A small image classifier, trained from scratch.
Model: 32-pixel images, norm batchnorm, activation relu, depths [3, 6, 3], widths [256, 448, 784].
Data: trained on photos of arthropod specimens (BIOSCAN-5M), 97500 training examples.
Rows from block 8 of a small image classifier, named by matrix and row number. Rows with one number belong to one channel. Each number is 128 + 32 x the weight over its row's rms, rounded and kept within 0 to 255. All counts start at 0. Numbers have three digits each.
Before each channel's rows are labels from the 100 images, of 14848, where the channel reaches its highest value: "strongest on" is what is common among them. Only what is clearly more common there than usual is listed. The data: photos of arthropod specimens (BIOSCAN-5M).
# convs1: grouped (16 groups) 3x3 conv (model.blocks.8.convs.1.weight, 224x14x3x3, each kernel summed), inputs within the group 0-13
# convs2: expand pointwise conv (model.blocks.8.convs.2.weight, 448x224x1x1, transposed), outputs 0-89

strongest on: order Diptera
convs1.68:121073166108132140153148113069133177082137
convs2.68:078155143135105076085141093152152138153175135129107118150150105141091136115091171127131135127123118150128129108116154079119140162138111124118124101166124085150159157137116109179112047196109150104117158089137132113108083131103117119042104097122039106145159134134177081101

strongest on: class Arachnida
convs1.39:129083123063099125098091066107149120119139
convs2.39:145104149149159168140175160061210143148113104086080123151092095077215149128159128146176101162152132119145111160106082188110140146140207164102174165131104138135221140126108157208126139130085170106089129126124121159140120103193172051112127100145157114122099135076070084116

strongest on: class Arachnida; order Araneae
convs1.81:112113092128119103111118180139149210114162
convs2.81:140068132119092098158122106156164169020122141255149134087111173178120153140093157186140123138158181135071137165090169126145166105156166139132129146092104118089118129105183174167176113148070069127137170179095098080139116163116154094061096143111121122118176125084134138144

strongest on: order Diptera
convs1.80:136115073141125149177151107180078122086121
convs2.80:139100160155127108145097165065079118123171135143163147081120165100111136111118155096134111138143080093127111093097099064157118098145106109119122109159135116157080108148146078157084071222085124090108108160136042094083211172144076116104068120120113116073169144162149096150

strongest on: order Coleoptera
convs1.184:142126143091079098093171092135141095121068
convs2.184:138128055174153160110143126110135151050126098070148126181137139148134119127160159166149123078126106129155170145141150123133114119121107148126126145165224114118104120128100158145133189120129176127102125115117099104118143110110067148171156126180097144152113128155200152093

strongest on: order Hymenoptera
convs1.26:158092163113174153165116103100109060134135
convs2.26:131106143138186104126094161159107135111120150155161161112170077178117192142146113135150134085111085104101130161164138060125122117086165146116176151092109200079141122140122108093114146169055133139130128095133165136163111120145139079177179171143089118123130163164145124127

strongest on: order Hemiptera; family Cicadellidae
convs1.54:097157104117045142127146127123069113123104
convs2.54:122102152077130152137083186135132157105118154101093087121111149107148098171155149163144100149128151134089145091164159146164172144165175100113170230105111151143055190121111111113111075103142098118190148103180131113127168121071108111143115128121089099099189110157112176123

strongest on: family Drosophilidae
convs1.11:127180140109135122083103184102080130138175
convs2.11:058124070175178137131140086099108165139138181113137166120167162094148140125119140110144144098096117141140158085131135093122123112071100119162103071133188122153167143139171120132131130095143191179144127109128083133158094091074083154163187124138101117126145118111146168122

strongest on: order Coleoptera
convs1.41:139108100089127136139113157047076108106117
convs2.41:147127143147153089141133123148087126105065140153085198131128148138111152117101130130058138118122099157115140121131137133103081127109145112131125134119121109086138123137234131108175120178101142140029209083139100154108128044170137120116117064162106133157094062136140108109

strongest on: order Hymenoptera
convs1.19:082128122165098127099120222131137128116132
convs2.19:131155162122070105134103147062094120125151094074092142125109193098126117168138150149077177115118151158074098184118102090114116101174134117157163180127126118184140098098128128138097136144125111140143141108082156165086069116091097091126126139130128134090217130095093140133

strongest on: order Diptera
convs1.179:070117122076141148105099131106134114089065
convs2.179:139116125154000147168118103110096171109155197160111132136107124092108145135133112129148140115158129156109104109157105165130119117107081184163112082114105142098112168120100099098099086193123145046073153136109109124129194133135135121113117150082136026102107087110128104099

strongest on: order Coleoptera
convs1.183:181108065135114146089097137105156117171157
convs2.183:117102139069193105067133139041159085150130145082076175127185144166082141163140118137141109143106203134136117129152085100116130178143146087109082126157084144182122181110195091099177134114112134131157090148129178143148108120171140164143113129132106162126181184145146110135

strongest on: order Hemiptera; family Cicadellidae
convs1.55:143132080177087125179147134168079124131102
convs2.55:137146194098154090126073146107219142073138105236119089163150092082115216076104084125161202138101093125168150183122105132132120068161132152164094172105096111132153111171193167193154138096102074105101152167145088165176110135154081111130169161107138149092130194113102200105

strongest on: order Coleoptera
convs1.182:106139112183199101143129121157094086121104
convs2.182:172166075096109141115116118100108122111157161208136161145172145108150095118114117109143123163122176118111132121100185217118117107121136154143164106143160125175122130114155107117149132184127111095122167152151147128129065113205104118108146160137170123104174121121122164142

strongest on: order Diptera
convs1.46:120153073151109066112107145153079089147129
convs2.46:134145191178104152120151140139076094159134057254119134122168186135143111116107142189104034107114068167139146169060101161100100134145158081100132164191156168135160130133135112139164165175132176101108105106179149121098112120094157164160041129179149118102156136095143142139

strongest on: order Hemiptera; order Coleoptera; family Cicadellidae
convs1.105:119100149176090198123102138148141142078147
convs2.105:120146163159111109138058102099142109124129088147116146157135106140089125137146095127138117114129179111143120124137093148132132148135149117100153109152079137093094171125132167088123178092127113165224151163124077134127121102142173138074180078120108102094166177115074126134

strongest on: order Diptera
convs1.213:128149127126150110232151128129117151096130
convs2.213:131138112127059108093146156137166119117139148147175067087087134109105085112084124125160165141138063113135123085061087113110081116118141125120120095082106106155099090100165110132163129082117165100107093134095159151092169112069142162143143108194134140123042110126096191111

strongest on: order Hemiptera
convs1.145:070147157157110132096099105054121118109113
convs2.145:108128137155067154162139118104129088124127101137118127080103154176126103151111093125098154146106167142108113124146118145120097155168105139142132129174159092130155144082126224115172116116104136120086165128112074016055088110157049104087150129138081159165185151124175144121

strongest on: order Hymenoptera
convs1.24:145096086078136139146069187151133120114105
convs2.24:152074132135106088136115146103144136183143140111134153064132134123125181153166136084172131093130080105090152083152127117142134162141094059191170138167102157137164144112137170084143095144096160059091184104118179140072115147076160101138154121151156111175101136083131030145

strongest on: order Coleoptera
convs1.109:113157089103078077093172093136121129150160
convs2.109:107149136137171157148099118213111127080165117089112072107088129151104158142124089118153107149155128151102155109116107082116072058133058148197067133145129187136061154129245130101106061129103192089152111142111115133142074108152157070108072119045141093152130132118145133141

strongest on: order Hemiptera
convs1.52:178177091121138113118158129193107119087143
convs2.52:106111124187093169136166115132121166124149136196109082173153115127158140116162129098130120137135193124135144169128132124119134141133125116152100189113104121169123142148111127121113127042156116216102125117123133094099151114120073159098165158118123124102174128164154147135

strongest on: order Hymenoptera
convs1.96:166137135073129085131085150164129076087122
convs2.96:137074110075142118128107193132138106132123078161135081110114157140163169127171136154152139138124112124118111147142135136125115132145079158167185174159139100158126123133091129130101142116108093175132108089166122139098108156116162121173088159099173123080145195164100111114

strongest on: order Lepidoptera
convs1.66:182149091147176099165093123102119132176149
convs2.66:103146107048170159096125108156078151206126204101149155092075148113133083117139102140128131145144155162110116121133136099145064173139127095147098158119197150117097127103132111085150116106163121180133134116161172166135136133133216130147141200109103159111159094135089119145

strongest on: order Diptera
convs1.125:191093154118113157146147120121133115049120
convs2.125:092136122006145130108128081182120148127139119116153116120183125165070190108142194212139100133144097107097151154137158082149203132112154127171083118099119126088135152138133106099185093074155130155171151065094153102130125141120174168114155125121114135098096074124101048155

strongest on: family Scatopsidae
convs1.219:123089112067143149169130118146088171123179
convs2.219:193099059139089123134127168118101153092153128132171141074146063111123119158195036181134158149118161125143168140114155142133125148123163100067174033110173160147121096130157154152144119163159191132094074165095166164142121076116164081145153211126128144128106114112134113151

strongest on: order Diptera
convs1.82:127094109164159078156173108112156151183142
convs2.82:085147136124165158112104088139126107103136125089126108098051125108083149115116116122208103130125104101130128079127142089142137158109114084118067136126110199177110153135172120137121117196106001095079144126119107086074121103133138104102103098102130155146105093108109089145

strongest on: order Coleoptera
convs1.53:110132167135200130120074132095171147144153
convs2.53:199130139118113067149166126143163098067096125172058135129088146149121139141099095125108148144134122169150132137070105120116117092101140123137161120155142145143145094141119099120146119099050147124084102088132186194141106157104162079191090143178114136133173155097119154128

strongest on: order Diptera
convs1.117:109128133082064141135077078124140112084125
convs2.117:135117124062083132146135157169092159085165107085152159067191153125079102138111101153186128087124122091123095065154121114134151181106149122129154124092144202152153169205167139107081146050122142136035124155130132110151171065164177125135112159144122097106082139166116137162

strongest on: order Diptera
convs1.165:141112121164094203172137114154124106156087
convs2.165:152112094132151134125088192075150157184121142078145155103189132078089115168141155124114107086124097121126133128149100158112093121137196113141118129094130160143113130160167137118094140102117091135131140108114069111146155223142115175192064091097107129072098138132188188099

strongest on: order Coleoptera
convs1.142:070137097090103095091104166128098103101095
convs2.142:125177145134098154128145164134247116145124078094117059135155129181075091131115098147128167099141116137120131134170101178143147122125134131041096137146113141089115131150142125145137141122124076075161026175123124113126094165156119100131104091230142117092161136148168202168

strongest on: order Diptera
convs1.64:143174045153143166131114157123104109116151
convs2.64:111129043088083139095111120109187149134142165080126120097171148114135179135069141169100129109113134176104159139111112116121141115142102098154132127132159154087159107111126190024145079094090154115168151090145133129158124104097148125115191146187143129117167211132124132136

strongest on: order Hemiptera; family Cicadellidae
convs1.90:069131137193163126120130085076109144125127
convs2.90:136201154145047099117104174132121181077119171177137160121108138127205084128110117096135113164136168144144117145143103131129151126128153162128138096096163148097148106167152101142121041135104121095169098075108144093164107121168081126139151160120098156134165110181054159122

strongest on: order Hymenoptera
convs1.94:075126155074146106151105100132057138119123
convs2.94:119138148170085155099152108161172133104155149109096109099152048105130188145159138168153154148132137141173138142137111106119162121141058138118132101126137081145177114085163130081120148176193120133128114137099177157181124199104159121059201117152159155118151139129110123128

strongest on: order Coleoptera
convs1.30:108112098101159183110112139064079121126099
convs2.30:165095138084112143190102133131077126132144064086149141106064137086071126106125113107127173104149124183160163132072114161114120122170208103131098178071148128138142111118144142163117151156116086100101129144112092157131133053131142068138136109082116131148026153129119158148

strongest on: order Coleoptera
convs1.197:132084131087132085101148165066139128175125
convs2.197:142161128079123142147139095164079127140162150128120133140149194137157120111140121144042122130131165122148119163065134200127096174131144138128162124134084151134093112079120090106151123144105122119105123168168134087101121064163137061144085106132109173094165145100126154131

strongest on: order Hemiptera; family Aleyrodidae
convs1.107:143141115083048117137117116128110113065145
convs2.107:074117092189167125129091146108121165137118127137125147121122115110131145151165078158102163164119117146111107133153094138134118128173195083125139211135113077133128147214145160070140183142137097169068148111125119103122128127083096093139108145144120149179126142171128172091

strongest on: order Coleoptera
convs1.140:118151124128128117066132174096072132095080
convs2.140:138149140129138072155143106146144149172151077170121131050078136088173114132135151140155114117119119074148172150095107141134174086141183134069116160164149079089082080018099151131112143107127121072166115107092112140160081106082136120047138190128151146133123141113180107152

strongest on: order Hemiptera
convs1.221:150197107149136121112161103114161060138113
convs2.221:198165122185102155091153180083139118134138144098099122097154141127116148146117149151147076101149118150111116130109134145147164113114094100094121139161101083133136121131063163139126171079195119180202112145169158104153134151136103151109096158154142107035093107156140090129

strongest on: order Coleoptera
convs1.27:093093108095168118114048153128126149147104
convs2.27:126167164159116097104165187102173128104136139157138158090126092152121121114104116121198166131130160168141154154081179137122093130169217154149163068078128144136131098142132063163105184191113082192144119112145108169163141076149130106178128127069113085107084201144145076096

strongest on: order Coleoptera
convs1.143:177098142132121158145153152147091125060082
convs2.143:172154190125075127115141154197116083156152117103118129146079158052093124139096145137092106123125188144118149096152103083140120099119114092043123125091071171123110135113108088122145141131117143132151103064148100179143076152156119128136165096134133160130114099091106118141

strongest on: order Diptera
convs1.47:086134066152099092142118137173069120134127
convs2.47:189203190115105104121163082129163163141106117163147142104143152068097136144097115152124152105140119088142190114120118093149085130104168087149095136156066111168137099120117179121110082106143161129113142147176118125090168111130132147136130125237155122114175066088156152139

strongest on: order Lepidoptera; order Trichoptera
convs1.162:122102096115129172114116112185066092161108
convs2.162:128213111175133184127134126141111142176079146117137105118164122160108073114129164095132129145142127119078169148137140230132135148105102094158134168089126096093156062116167125149123094134103152173083098127124132166119148070139146061184099177094158133196097110145235148130

strongest on: order Coleoptera; family Throscidae
convs1.198:123094160153144076147140189123153107146075
convs2.198:153119112147063089108121169059115109130139171114117143157047082132162109153133098113077132123124172141155134130118091169139137111101100142176104121130150120117118086150142150156105210136142158083107074185176101132134173197109134064124047184138077118168141172139161091088

strongest on: order Coleoptera
convs1.195:124107169131085085122156127155149073116070
convs2.195:149109132138163152141127085089093148069172112180167111160135209100177102138084168169195070140116124147153180087129166127138096079171100132177168118143185123091118136078106112124127108139111091115107127125122168113104155067112129203112148148204111106104056162114241205091

strongest on: order Diptera
convs1.160:127103137153141114149166140029116117151122
convs2.160:079073102154123120148175152196110127212128185106153131078087074102121160115189128128118129137114107122117157133175122066109148122116159131103136168158165144070167161099081168124157150140104083136115120131153076125090096135106099121097083183167138134106126083165088099133

strongest on: order Lepidoptera
convs1.65:159136107140089127153101161140104210134092
convs2.65:088180121082153106105124129121151128156130099195054212100148160156153137128172115176116122087137170177143176170062122120131092132165178147192095099117205154143143125130107149114149126173077100126130043142155120213200155134142163061161139155120125101098159079178165170124

strongest on: order Lepidoptera
convs1.158:126106088113136161153114097160068096180102
convs2.158:096127139108165138119134104098082119151141079099176079095171160234137143154119149106128140111126127190096103166118119140132147134140199093091163120171141112095102150148083112128070142183080159110165168158077134106162145147104128112160159136119135176113126098141226071132

strongest on: order Lepidoptera
convs1.157:134113088136151219083106129107116115146128
convs2.157:121113123111114143150128106139130169145099159056113144128151087081140069154121137131159145131122083140143108123062129163125087122106103168077152162111134122085166155158091074143113139162197123136155085133164090073054129089078148148113143155140092119131106121141160145141

strongest on: order Diptera
convs1.192:116143109114089113099131144097082042136124
convs2.192:098135100181082192148153121160133101106100155073080153144173113139122135097164134103085154156123094104132143072086153178131153112137157121121138166151201103128157135132135093189125188109137140113118095087158160127142067148146136150133088118217140136149165121188132147109

strongest on: order Hemiptera
convs1.51:150139142135075207151162133089156139119117
convs2.51:191127142185030112147155178146093127098087091191150184106136153126107205098157127112105184134134115102138157110111114098145097083106080136162148119157088106131121128195139117139115141098181165139139103105136086173185127129146132129136206070114128131098182171128068177126

strongest on: order Coleoptera
convs1.218:106110148112081105100097112119192075127093
convs2.218:178112110091092133083179158052197081101185109093137147111103149083061132126092127145106135119120124170106077125136145130146131072125172146111121092154114080143149133108131099102125155116126146161183081120149151151180061170106154115084124102231082143161070124080095118124

strongest on: order Hymenoptera
convs1.144:097118139115109158100154117037112110164138
convs2.144:066087154138124103095098101115126215129151162049148059148149142168122067113149207108130169134134114109126100130115089099130124187132146121131127147187135109068153149135179202107115154178107162076139109175105105097084135050114084121114124109215139139117151200193081184106

strongest on: order Coleoptera
convs1.189:096134099157170095146137124203122083104118
convs2.189:057156147140129156131098142131103121127131179150171097116155116121135102178101148103145100088087189138144126118099061094146100020140156136111114217166123180127168118125099035098138155207155133109120111144183119066105106133116065081192185126167074145147140078130040155138

strongest on: order Hemiptera
convs1.127:098111047147138119146153116151152135084086
convs2.127:112169148135136160153128155128145105150107111110190105174142125127105159149093120124139121102140143224144147089111108130155128122163160123134101125203150169105080147130152144133129139208118172055083143123065137115138127129110155067122088111205163071076147128112139179174