python train.py --translate=0.12 --avg_pool_shortcut=false --mixing="cutmix" --nesterov=true --adamw_weight_decay_other_params=0.05
Rows from block 4, named by matrix and row number. Rows with one number belong to one channel. Each number is 500 + 25 x the weight over its row's rms, rounded and kept within 0 to 999. All counts start at 0. Numbers have three digits each. After the name is the row's rms in percent of the matrix's.
# convs1: grouped (16 groups) 3x3 conv (model.blocks.4.convs.1.weight, 224x14x3x3), inputs within the group 0-13, a 3x3 kernel for each
# convs2: expand pointwise conv (model.blocks.4.convs.2.weight, 448x224x1x1, transposed), outputs 0-89
convs1.116 097:490517450497466502528462548502501561502496467505462497540501514466498454495449497488490536472441536505495506525507500509472468534521475463485517480510482489493544494463544475501527451477534502487490485505492511501471523497471494444506526523517493524485506523499509475509483485534525477496524475511486502540524469538506483496535511521502467461541507467513466496542495480506476507
convs2.116 080:501487506504476502525521528503551457529500515461447481502496505500481490540537504494488477483477477476466512514508529487481493499497456513512490502476476467513523510470492491522515479450488499469473508503517471505571455487538502523514494490489511496497515482496441510501
convs1.117 098:520494454518503503498443490483503524493505501523477505492513494483489459515541481497449545570401580515444519495536470503504499498530501480511512496482523472496529502492476499503482535494506504520479449491487505502515510502480472526505491519474490510462491526517461501505475524512494464516515526503485476549490507470521495480513548492462484483489508475482499514485492487512530491
convs2.117 096:501509463491491518522524459515507497534478482475471523492518520487498467561538510507449489496522469507537531500513508540482507476488485492474504491549504505470543480526501533455530500411502529504434512501443462523479456512489491464527498491544493483515493506497503542482
convs1.118 113:481502537511491510510494458524467515532453510508515492504480492470485511477532478529490503516480450473513488524501499512470481490517496515517497511489485497474515466511506501550481556482474456489503482544501521543467465518547544499431507491493484533511514446512533503484521479477499500539460500507525444538497516464453534513525490479488471524467537548489513490483511511506506494
convs2.118 098:532478502475490502517539467490506492484461483523523509504454481493479543460498548522542500509565453532503487491497513544515513509536465488516462494503529494501524521504504530523515490522510544464510516537495449512530524503486501479488531473566548534514499515501535483524
convs1.121 098:548538515503480463517458462521515477516471501517472509500550525506504438515446503504490480519466481484464523501534516516472460509486500486489487506484488480513503510503534498475514484547446516480490487516520500532460543470503491489476498466500508496500497472510462510505488545461496518456563457480488525487498487513515477491485544536524533484494444500463487524515515507496526478
convs2.121 090:501530535529517496518533503512543481559504483543503518514468549492503495491492451542532506505500499518472541499491524501499484534453499499500511519496545498495525505462538480537543489454521507479515478515499454444486464495480448504508520466540499492482515513533430513522
convs1.122 107:528472480525455502507496514472514498483538480501519482514531460522455502498483501518473497478486527496483525470498483482572535507519427500473508477539524530491430467473479508500506479520491507518470512475490480515493494454464470549547498532469478508537490490491477523482499502480498534526473534456510521480526480492480483484518472522502548479472497473508479484513475501526487499
convs2.122 094:466492496526473518538539488493522442532463538523531515499460485506512474456489524486505476482500525480518495504507498491535516470503493493470494501562448568520516514487497494455435480489498489512517502486487511523546488483522497544518486499501472508512483493499481515494
convs1.124 119:474501481487507520480489514512460521521485502534456513504497490500485505480501462462556472496478520514433524505524488516473516520509499506493487487504481506495493536435560535475505461546470537467513497488512505479493492521514514494492503507511486500513477541487495510493479508479493492521501438575489504474527445546549468505488512503529475523527461521516468513525469525487517490
convs2.124 104:507535480500458484451466485478506555528500521513449507509496504495492509464479457501495490493491449513511473487528501522506496482520477482504514549504527497497493484509493469448523520496525480463517472520469473514534506493507485500484501504477493461505498497494493533467
convs1.125 105:477490467516499527473482521494478486482559475464551470524522485477518502476504497478523502461523494437540484538475513472540467510459485516513492506489488502469464465525457515470536544440567499496507497481520509523497515490509539472497477503495525482498476507488491475507489479514502465495485562469527498478475528488496464499486485508496530483474530486481519487527483542508483503
convs2.125 097:484494542497499491509521516481494541498457497534530506514524487469501526488492537524489465538495514496456511503495497528479474551493484487488514539541484473517476518508525535506477473540486494499454520509454476520468467511535507467518504506481474504478501515517507453509
convs1.128 082:482476489506467462526567502505487478488508529508519467498498501496499508521494475570503484498484499462501467485464532500462445485511511487503532485495495521502483506483510494535490525499540493469500481480471520482504550530505540462494508533558465520540498478512505516529493489438482503507502528543495492479459470483544527511512480495521476486464477507513470533477460489468523459
convs2.128 099:520501530519507498477539487491497487509446472540497542498502501481488517464514498523494545481514508512497505499471445498476487485503535493470439485487469550480465475464529497498511482546479541489515497502461490544465503513489543548482527513545524497526517516485553493509
convs1.129 091:482466528522423420499615514531504483505510483472491495489508477515502494476502476492528492490520478496483520514482502500485472478509490488480509500459491471489542470508507520509492485510490502501490473491495532474487499559508513531481485504473485486505494482541475501505493470537500463538509505514473494526488433484565532473475489500495493492485477494515469501511474481493509496
convs2.129 095:498497514506502502534515504490511472502520505526500507501511535491504506520509516501524509478520507527461506504465476485509496514460453505501500486479508513492494519499499507501439523510481484541534485500469449506436473504487562533501535449463521507497495502501528506492
convs1.130 111:497572475458434547517483449498482515498495507493523470542518481506475489502482536481476484464527501484498499515492452521499483453505498516525511550477495558499503479508520487495517536523502510517493517492507505477483506479512468500517493481525545507473579435490484460518511473498510497484508480480529496440470532493512506478499497522509502486505491507477514495491466524515458485
convs2.130 100:514507456509452499553516506490558510520514503500521500501540474483497490480479514476524481493510450487500528513525558525488527517542535500496578484520531467506494512504516508500505500507533488493503519503525484553450499488515481492507462459498506498495483488493527515483
convs1.132 077:478521513461521461507472482491490518487503503510502489490505511491483547522445521482498513500494492525511434534477531481480495499456501492483497528444483462483492490531487519483495515533481545464509497485496514470520467499482462528525520529515471498501488508486506501482490502476522517484485486451444550484508541482450504468497477512487433494505447502511483536439523520525492479
convs2.132 102:502493555530481492510513529471508511542480486524488498499513527508499509519513478502515483486477461487502504481528496520536516460460518463528498478513512481531511471522501546518478484508467482505490504504515471500499428502499522471475555494486508507516475510494473513506
convs1.135 112:497548547473453505494455501490480517495501476536505491521521499514486480508488498517472498518497460498518511478528488507495497493499522473506509488474482540508511526524499489503508521479476458484522481489523509513489496509536521514510508523507585482510546425496530447501520454519544463463535494520514523487484490514484445550499517494492489496510499504486434529529462517516482529
convs2.135 113:557467477481524509531540532499494478499490517430519539505511531528503474511517537511509527479587483486505507482484531480516507474543487495484498540547487497487473509530504509514533501491437496507491514503483514501499507500525427598495518496474481496553501503493512476519
convs1.137 105:514481495445473527540529532504511477512516486478514483489462498527494514491499477509500471505509470489503480454534544505500530492477475480483488491479482550515525458485473480503529521518512534519483508498485459492490521501477512502495478502479475488494497449493526552587522475520519469501523515495532461472532485479522486479505515459502497461485486457569542479494526489470481515
convs2.137 095:486511543481475511509533506502502498515535503455453469499492511500494456548535492514470483510458503483480504494481529487467499509561493482492502537487483490494508499460531502473515499506476502511533535541491487486524511488485551488437494488516492491509520489501497523479
convs1.138 097:527520494503546520473506523499520564492512523476475499509523466551549485465508423510489498484498482504490476518524475510477477486523497437507475505531516516533545517490509504495499506524517486498451484483476483532513491479512475512499465503532532491538528530494530528532511480536510509542507475499477513522536471464501495447469500465544514508489515471482478483485497491470464479
convs2.138 107:496530530538476495536556477496514583520527505503494507500517479479484496496496487504494518491478502503488484501453519487496495555510488549499499510451488527507501526515513473487452504490499512526521497529488445511537497465490520485448452477495522492488498500511516481504
convs1.139 080:493483484444431498523519496490500492517494520499484519482507503509454510521548465538494495510486523465487483490484462492473527507499532490480483504472473493466519522536542455493515472475461486492474478534490469494482515538535494507545467519527506485543493488505514488487467474450469478562471489518516483467504456493497476506494500473487472494502558510538504459514474506508464474
convs2.139 097:517514502514493488486500488494537481449497535482500474495523460510487503498488523557533491488474529508485448532511466479529504542534530515509484461513537534488512491561497499534470465514517478493519495509493524485479496495503493494509486507529495458493500502506551405512
convs1.142 089:516487451509446471536502485479487475495553485510518526485472505524542541482473471527502481524468514515513516503467495473520486527502502512497518543525526456501500513518480483511487485470467484489509493464470498505517510501495513511499486519461477478529526530503496506479498458463511541516497467464482503425513503499477505496478494511521535498454485439459468470523553520478457475
convs2.142 097:488482565520504514547505502490474483496472508483492508495546499486498504537490505494443464539499509503527510472465507479472510572509480526494522468447539506503516454563488541480521481500542494569473501502519480462489501501519493514475534491497483486493495493495528519497
convs1.144 095:466526512505490569462455526507517504513535490513572513486539492498461490500498478466507504488520501492493467511500540513453575471463477503507505484495540473488479512499498455475505502481491508540486486478510469487499505450467472553487494535546509490496487482490512482517525504470510495471455477524498502459505521498471501516536485484532478494488498507523460506511511520471452493
convs2.144 099:477519528500516504474542515466486480496552485496480471504493451524504475541511527516503492485511480506479541528447483522502525491515469489508515459519520522508490524517476502468494468509525462517548462503475501502491516489518555449512505505551499484551508492519514511523
convs1.147 091:496515482507492487536464485531494491507519568471508512482485483514469529492491474503527469509524443553540462498448497510463501539453491442525502485566527449491529497489491514489473511506511496478483517481455531494515504518507515532494503501513511492493518490510510501479539484526511444484496531467499554479496484466502522497502516525488466501523482483527488507495447483534510526
convs2.147 095:508513540496498498486532534481480493503542516466517477502478486496501462480493461477507509478506513471504484499459506525558512497515541455492478536494492531498539502533486503488479480463495505471499489471457483531534515514497461518516507491513498496476486477495509534498
convs1.149 073:525493490477486474464501527517543543501518546508543521522483439480502548481539511465491511494531506484519534489448485468497496464498507470475464563571454545526499497496498492510522468497474505455508488504493501468472492528545519506495497501491454491463481531495506469490482542475531470496484515493485531497523512487476536513497492489481478481489473480482491509485489492491539497
convs2.149 103:482501501491489494446491521506410524461519461495459485493506522515515541444477509499492489529524495497503477503466493482517516500541474514512510556543517436481504477454496541515514462465543511519476515519463467503530502499440468500510472510529485507523499505516491499486
convs1.150 077:532463494481526484489502478481511507519463510465539495459480552516475528473534529486516484502524499485483485454484488457517472495475445503497509481474475553527539486502488464525490515490539490486471456538489492511458507527500516504534498475481465528487500520471491527489513481501533519439496499484470519498480548492455499494510484539479481487499509444508495497469490482518490439
convs2.150 093:527468493498561509474512500479505513494478491527482509497516517495496492485501530495455488497475429514487504530513493466516505512489519508457487527514527461479474506486505488491464490520488457516462505457518536514502501501489500488502482467490537486487489498495489423503
convs1.151 103:488506507429533497501528535510494495548513500472483498550515535478471447487496529496513494497511521508492462517524498448492482511467529519514534480492505536491500442517537457489505517493485496537516469511495461466534491523492482493528503503463476501462481477491480501516473481474437514549487483500489505517476518521488475462468486494499510514504494506470502520499577510506482451
convs2.151 094:514494528474510510479464545526511486497521494476519511504543463491488478456511515473482443532478510483504497474463493503484485509562517575488515534516518536523535495525490501520511481519497508525494522480524499510535492490541500564465479488529510479523502501493536476502
convs1.153 086:481547524503519558472515511489518478477490488491496498536495515489545477493489497511463479503503501506495521552497545505532510494491524468501475491486488434525473497470516515496549524507523496509552500531501473497460502487512513519508475503496562496515539476480540537560500484467553498475563536504509493484519470495561493460516521522485496512511514494490545504497508512486519510
convs2.153 099:490521504524509512516546452498500482496501510525488483485486525457494499426501490496482492488497474477486526487524528480526495470509507539474509512444497497486508498487491502500521499507521543511506478522516462490533474500436499454541489448531502500470500520489505477486
convs1.155 095:468475464510522540487489510489508487477480506449486499477502467514504496522542507462510569487463492526513488503497474515467489494500475458468490525478479502503498470517481501500486489512492512530527505531565489533532462537524474505534496477484452448519523512509528510454524532496450513553487495495515472474497539490508543523474456463490476532499507522516502489535493501526482525
convs2.155 099:510479530473475514476541509498491551508515485526461493513501528486506488522493523522531474491503443491479547513499494495507479524484518499500490503535498444499510489478504460489511475548487452478513516476518521548479520508550509449496509472477460506517525493521542483507
convs1.156 081:496483559520530452514483470479486515480496478512487490521494459494537482469492562505496473470487500509505511502508520510525510517453475488469508476497515491548489505487495506483472518472498502462523455510486481487493481491502452524501506490482475493475536481528481477477487453490481515469482533516469513507462512506520460476461508475553456504541551439507461511455534472496517503
convs2.156 091:465485478499502508530479480471460530548498523491503537496498553478502487491534498475486486509487440490521452535485520547532498494524476479499500480512547514493506463499505499489511475452498494438464489512458502511501523501490530499497509442520493473501491510502500508488
convs1.157 102:524476469507504544488518531522481498498498503495484492495501484480531498472504478464533492509588479469476468468512489488478508515515515455485497510558496511468461513482499494499492501501535515498453490483503507480519470488508506554497480503480507513456482547508449500455473488486541569513446476466476495492532518513476487468487463513474488499514508523491547496502479451491489498
convs2.157 104:495521577471505511483524472512504485550489500546488511495490480505515481499502508491508493499522452466489504448497490490426492495467531441484496520523450480498476515518484507483468486550524523490496469524469505482472519501495533539505508498459508513509468513475458472495
convs1.158 105:474507490525558520474480492486501497494484463507498493466472488495474472512517522516584506482449545483461474481493506521526479510544485472501503499483497517547506508514494499510495484490468485495521500502471498505490531557453458530532498445526510525507463457532507490524498555507453495510507436498502483468485511475511466515499498493501492508527511515482487506516456467535517487
convs2.158 111:503492460478487489514548486506500503514491486485465483493521502524512511439485508488512491489461509488482476480437483514511492475538511505494523525511506504526454514527505494517477513520520497562469505514496491503504556508504483499495529506543508501475520499507534508498
convs1.161 097:489487539503511518501519501490487481523524466471487517501504503512442447502491520531510505509534501531453500503499526488483484510520528470511544469496474493502509463508496482518508504497477502483479516491500504504488530524486461580487468467484523502484458490512480460498497478491506579546513450474485531497504504481473480479518542517466487515481507501548491542501439446522485495
convs2.161 103:520503502514497503551496521514512544472520513503472438505485467530513591443500510497485512501518441459494520494487462520478506521524498443494498466539496490504482504531501497488517509510508488527448518513492530533508496485503488546475487559511552507522507531517526482506
convs1.163 101:489527519475508445529496530493521524472489504489515489464530491469534539463445485472463482534515505524541493504512492496502491487504494492525480517476526478466497522479490532519480481522526527479510480518525491503517469469510537460481570527495495469465479549459484539485498496500499473482521495501501471484490500477498526463497455512528526480535513486485555477455492540471467524
convs2.163 106:549496497484473507474571504494491491573478515481457497499493488480494516495493481531465470478492442506500486461562515525555506506524477470486434513525510480506527478521436493496537506470524492503479484524488499543463482490442478497471477483514512451530487502505549485502
convs1.164 073:529544502484454471466477540488486487451492480478470512493458501509480457538448500496509507540467478482528466548497502493511479492479515495468549496461492538508528497473478477516521478481510468517469512506487451524503507448524471492544493510482490516506497493526529529505524530468490460483488440511501515438481452489477506510474514493482501503479483500529503478501490472486530515
convs2.164 094:476543460499501486533527465517494479467471475504511515509519525462511489493495532494546507465573509523482491470533477509495511464497514515483453549521518492479467507554494527478525486489479497513485524526473503502507507515502467472507506514505493529486502486494506511508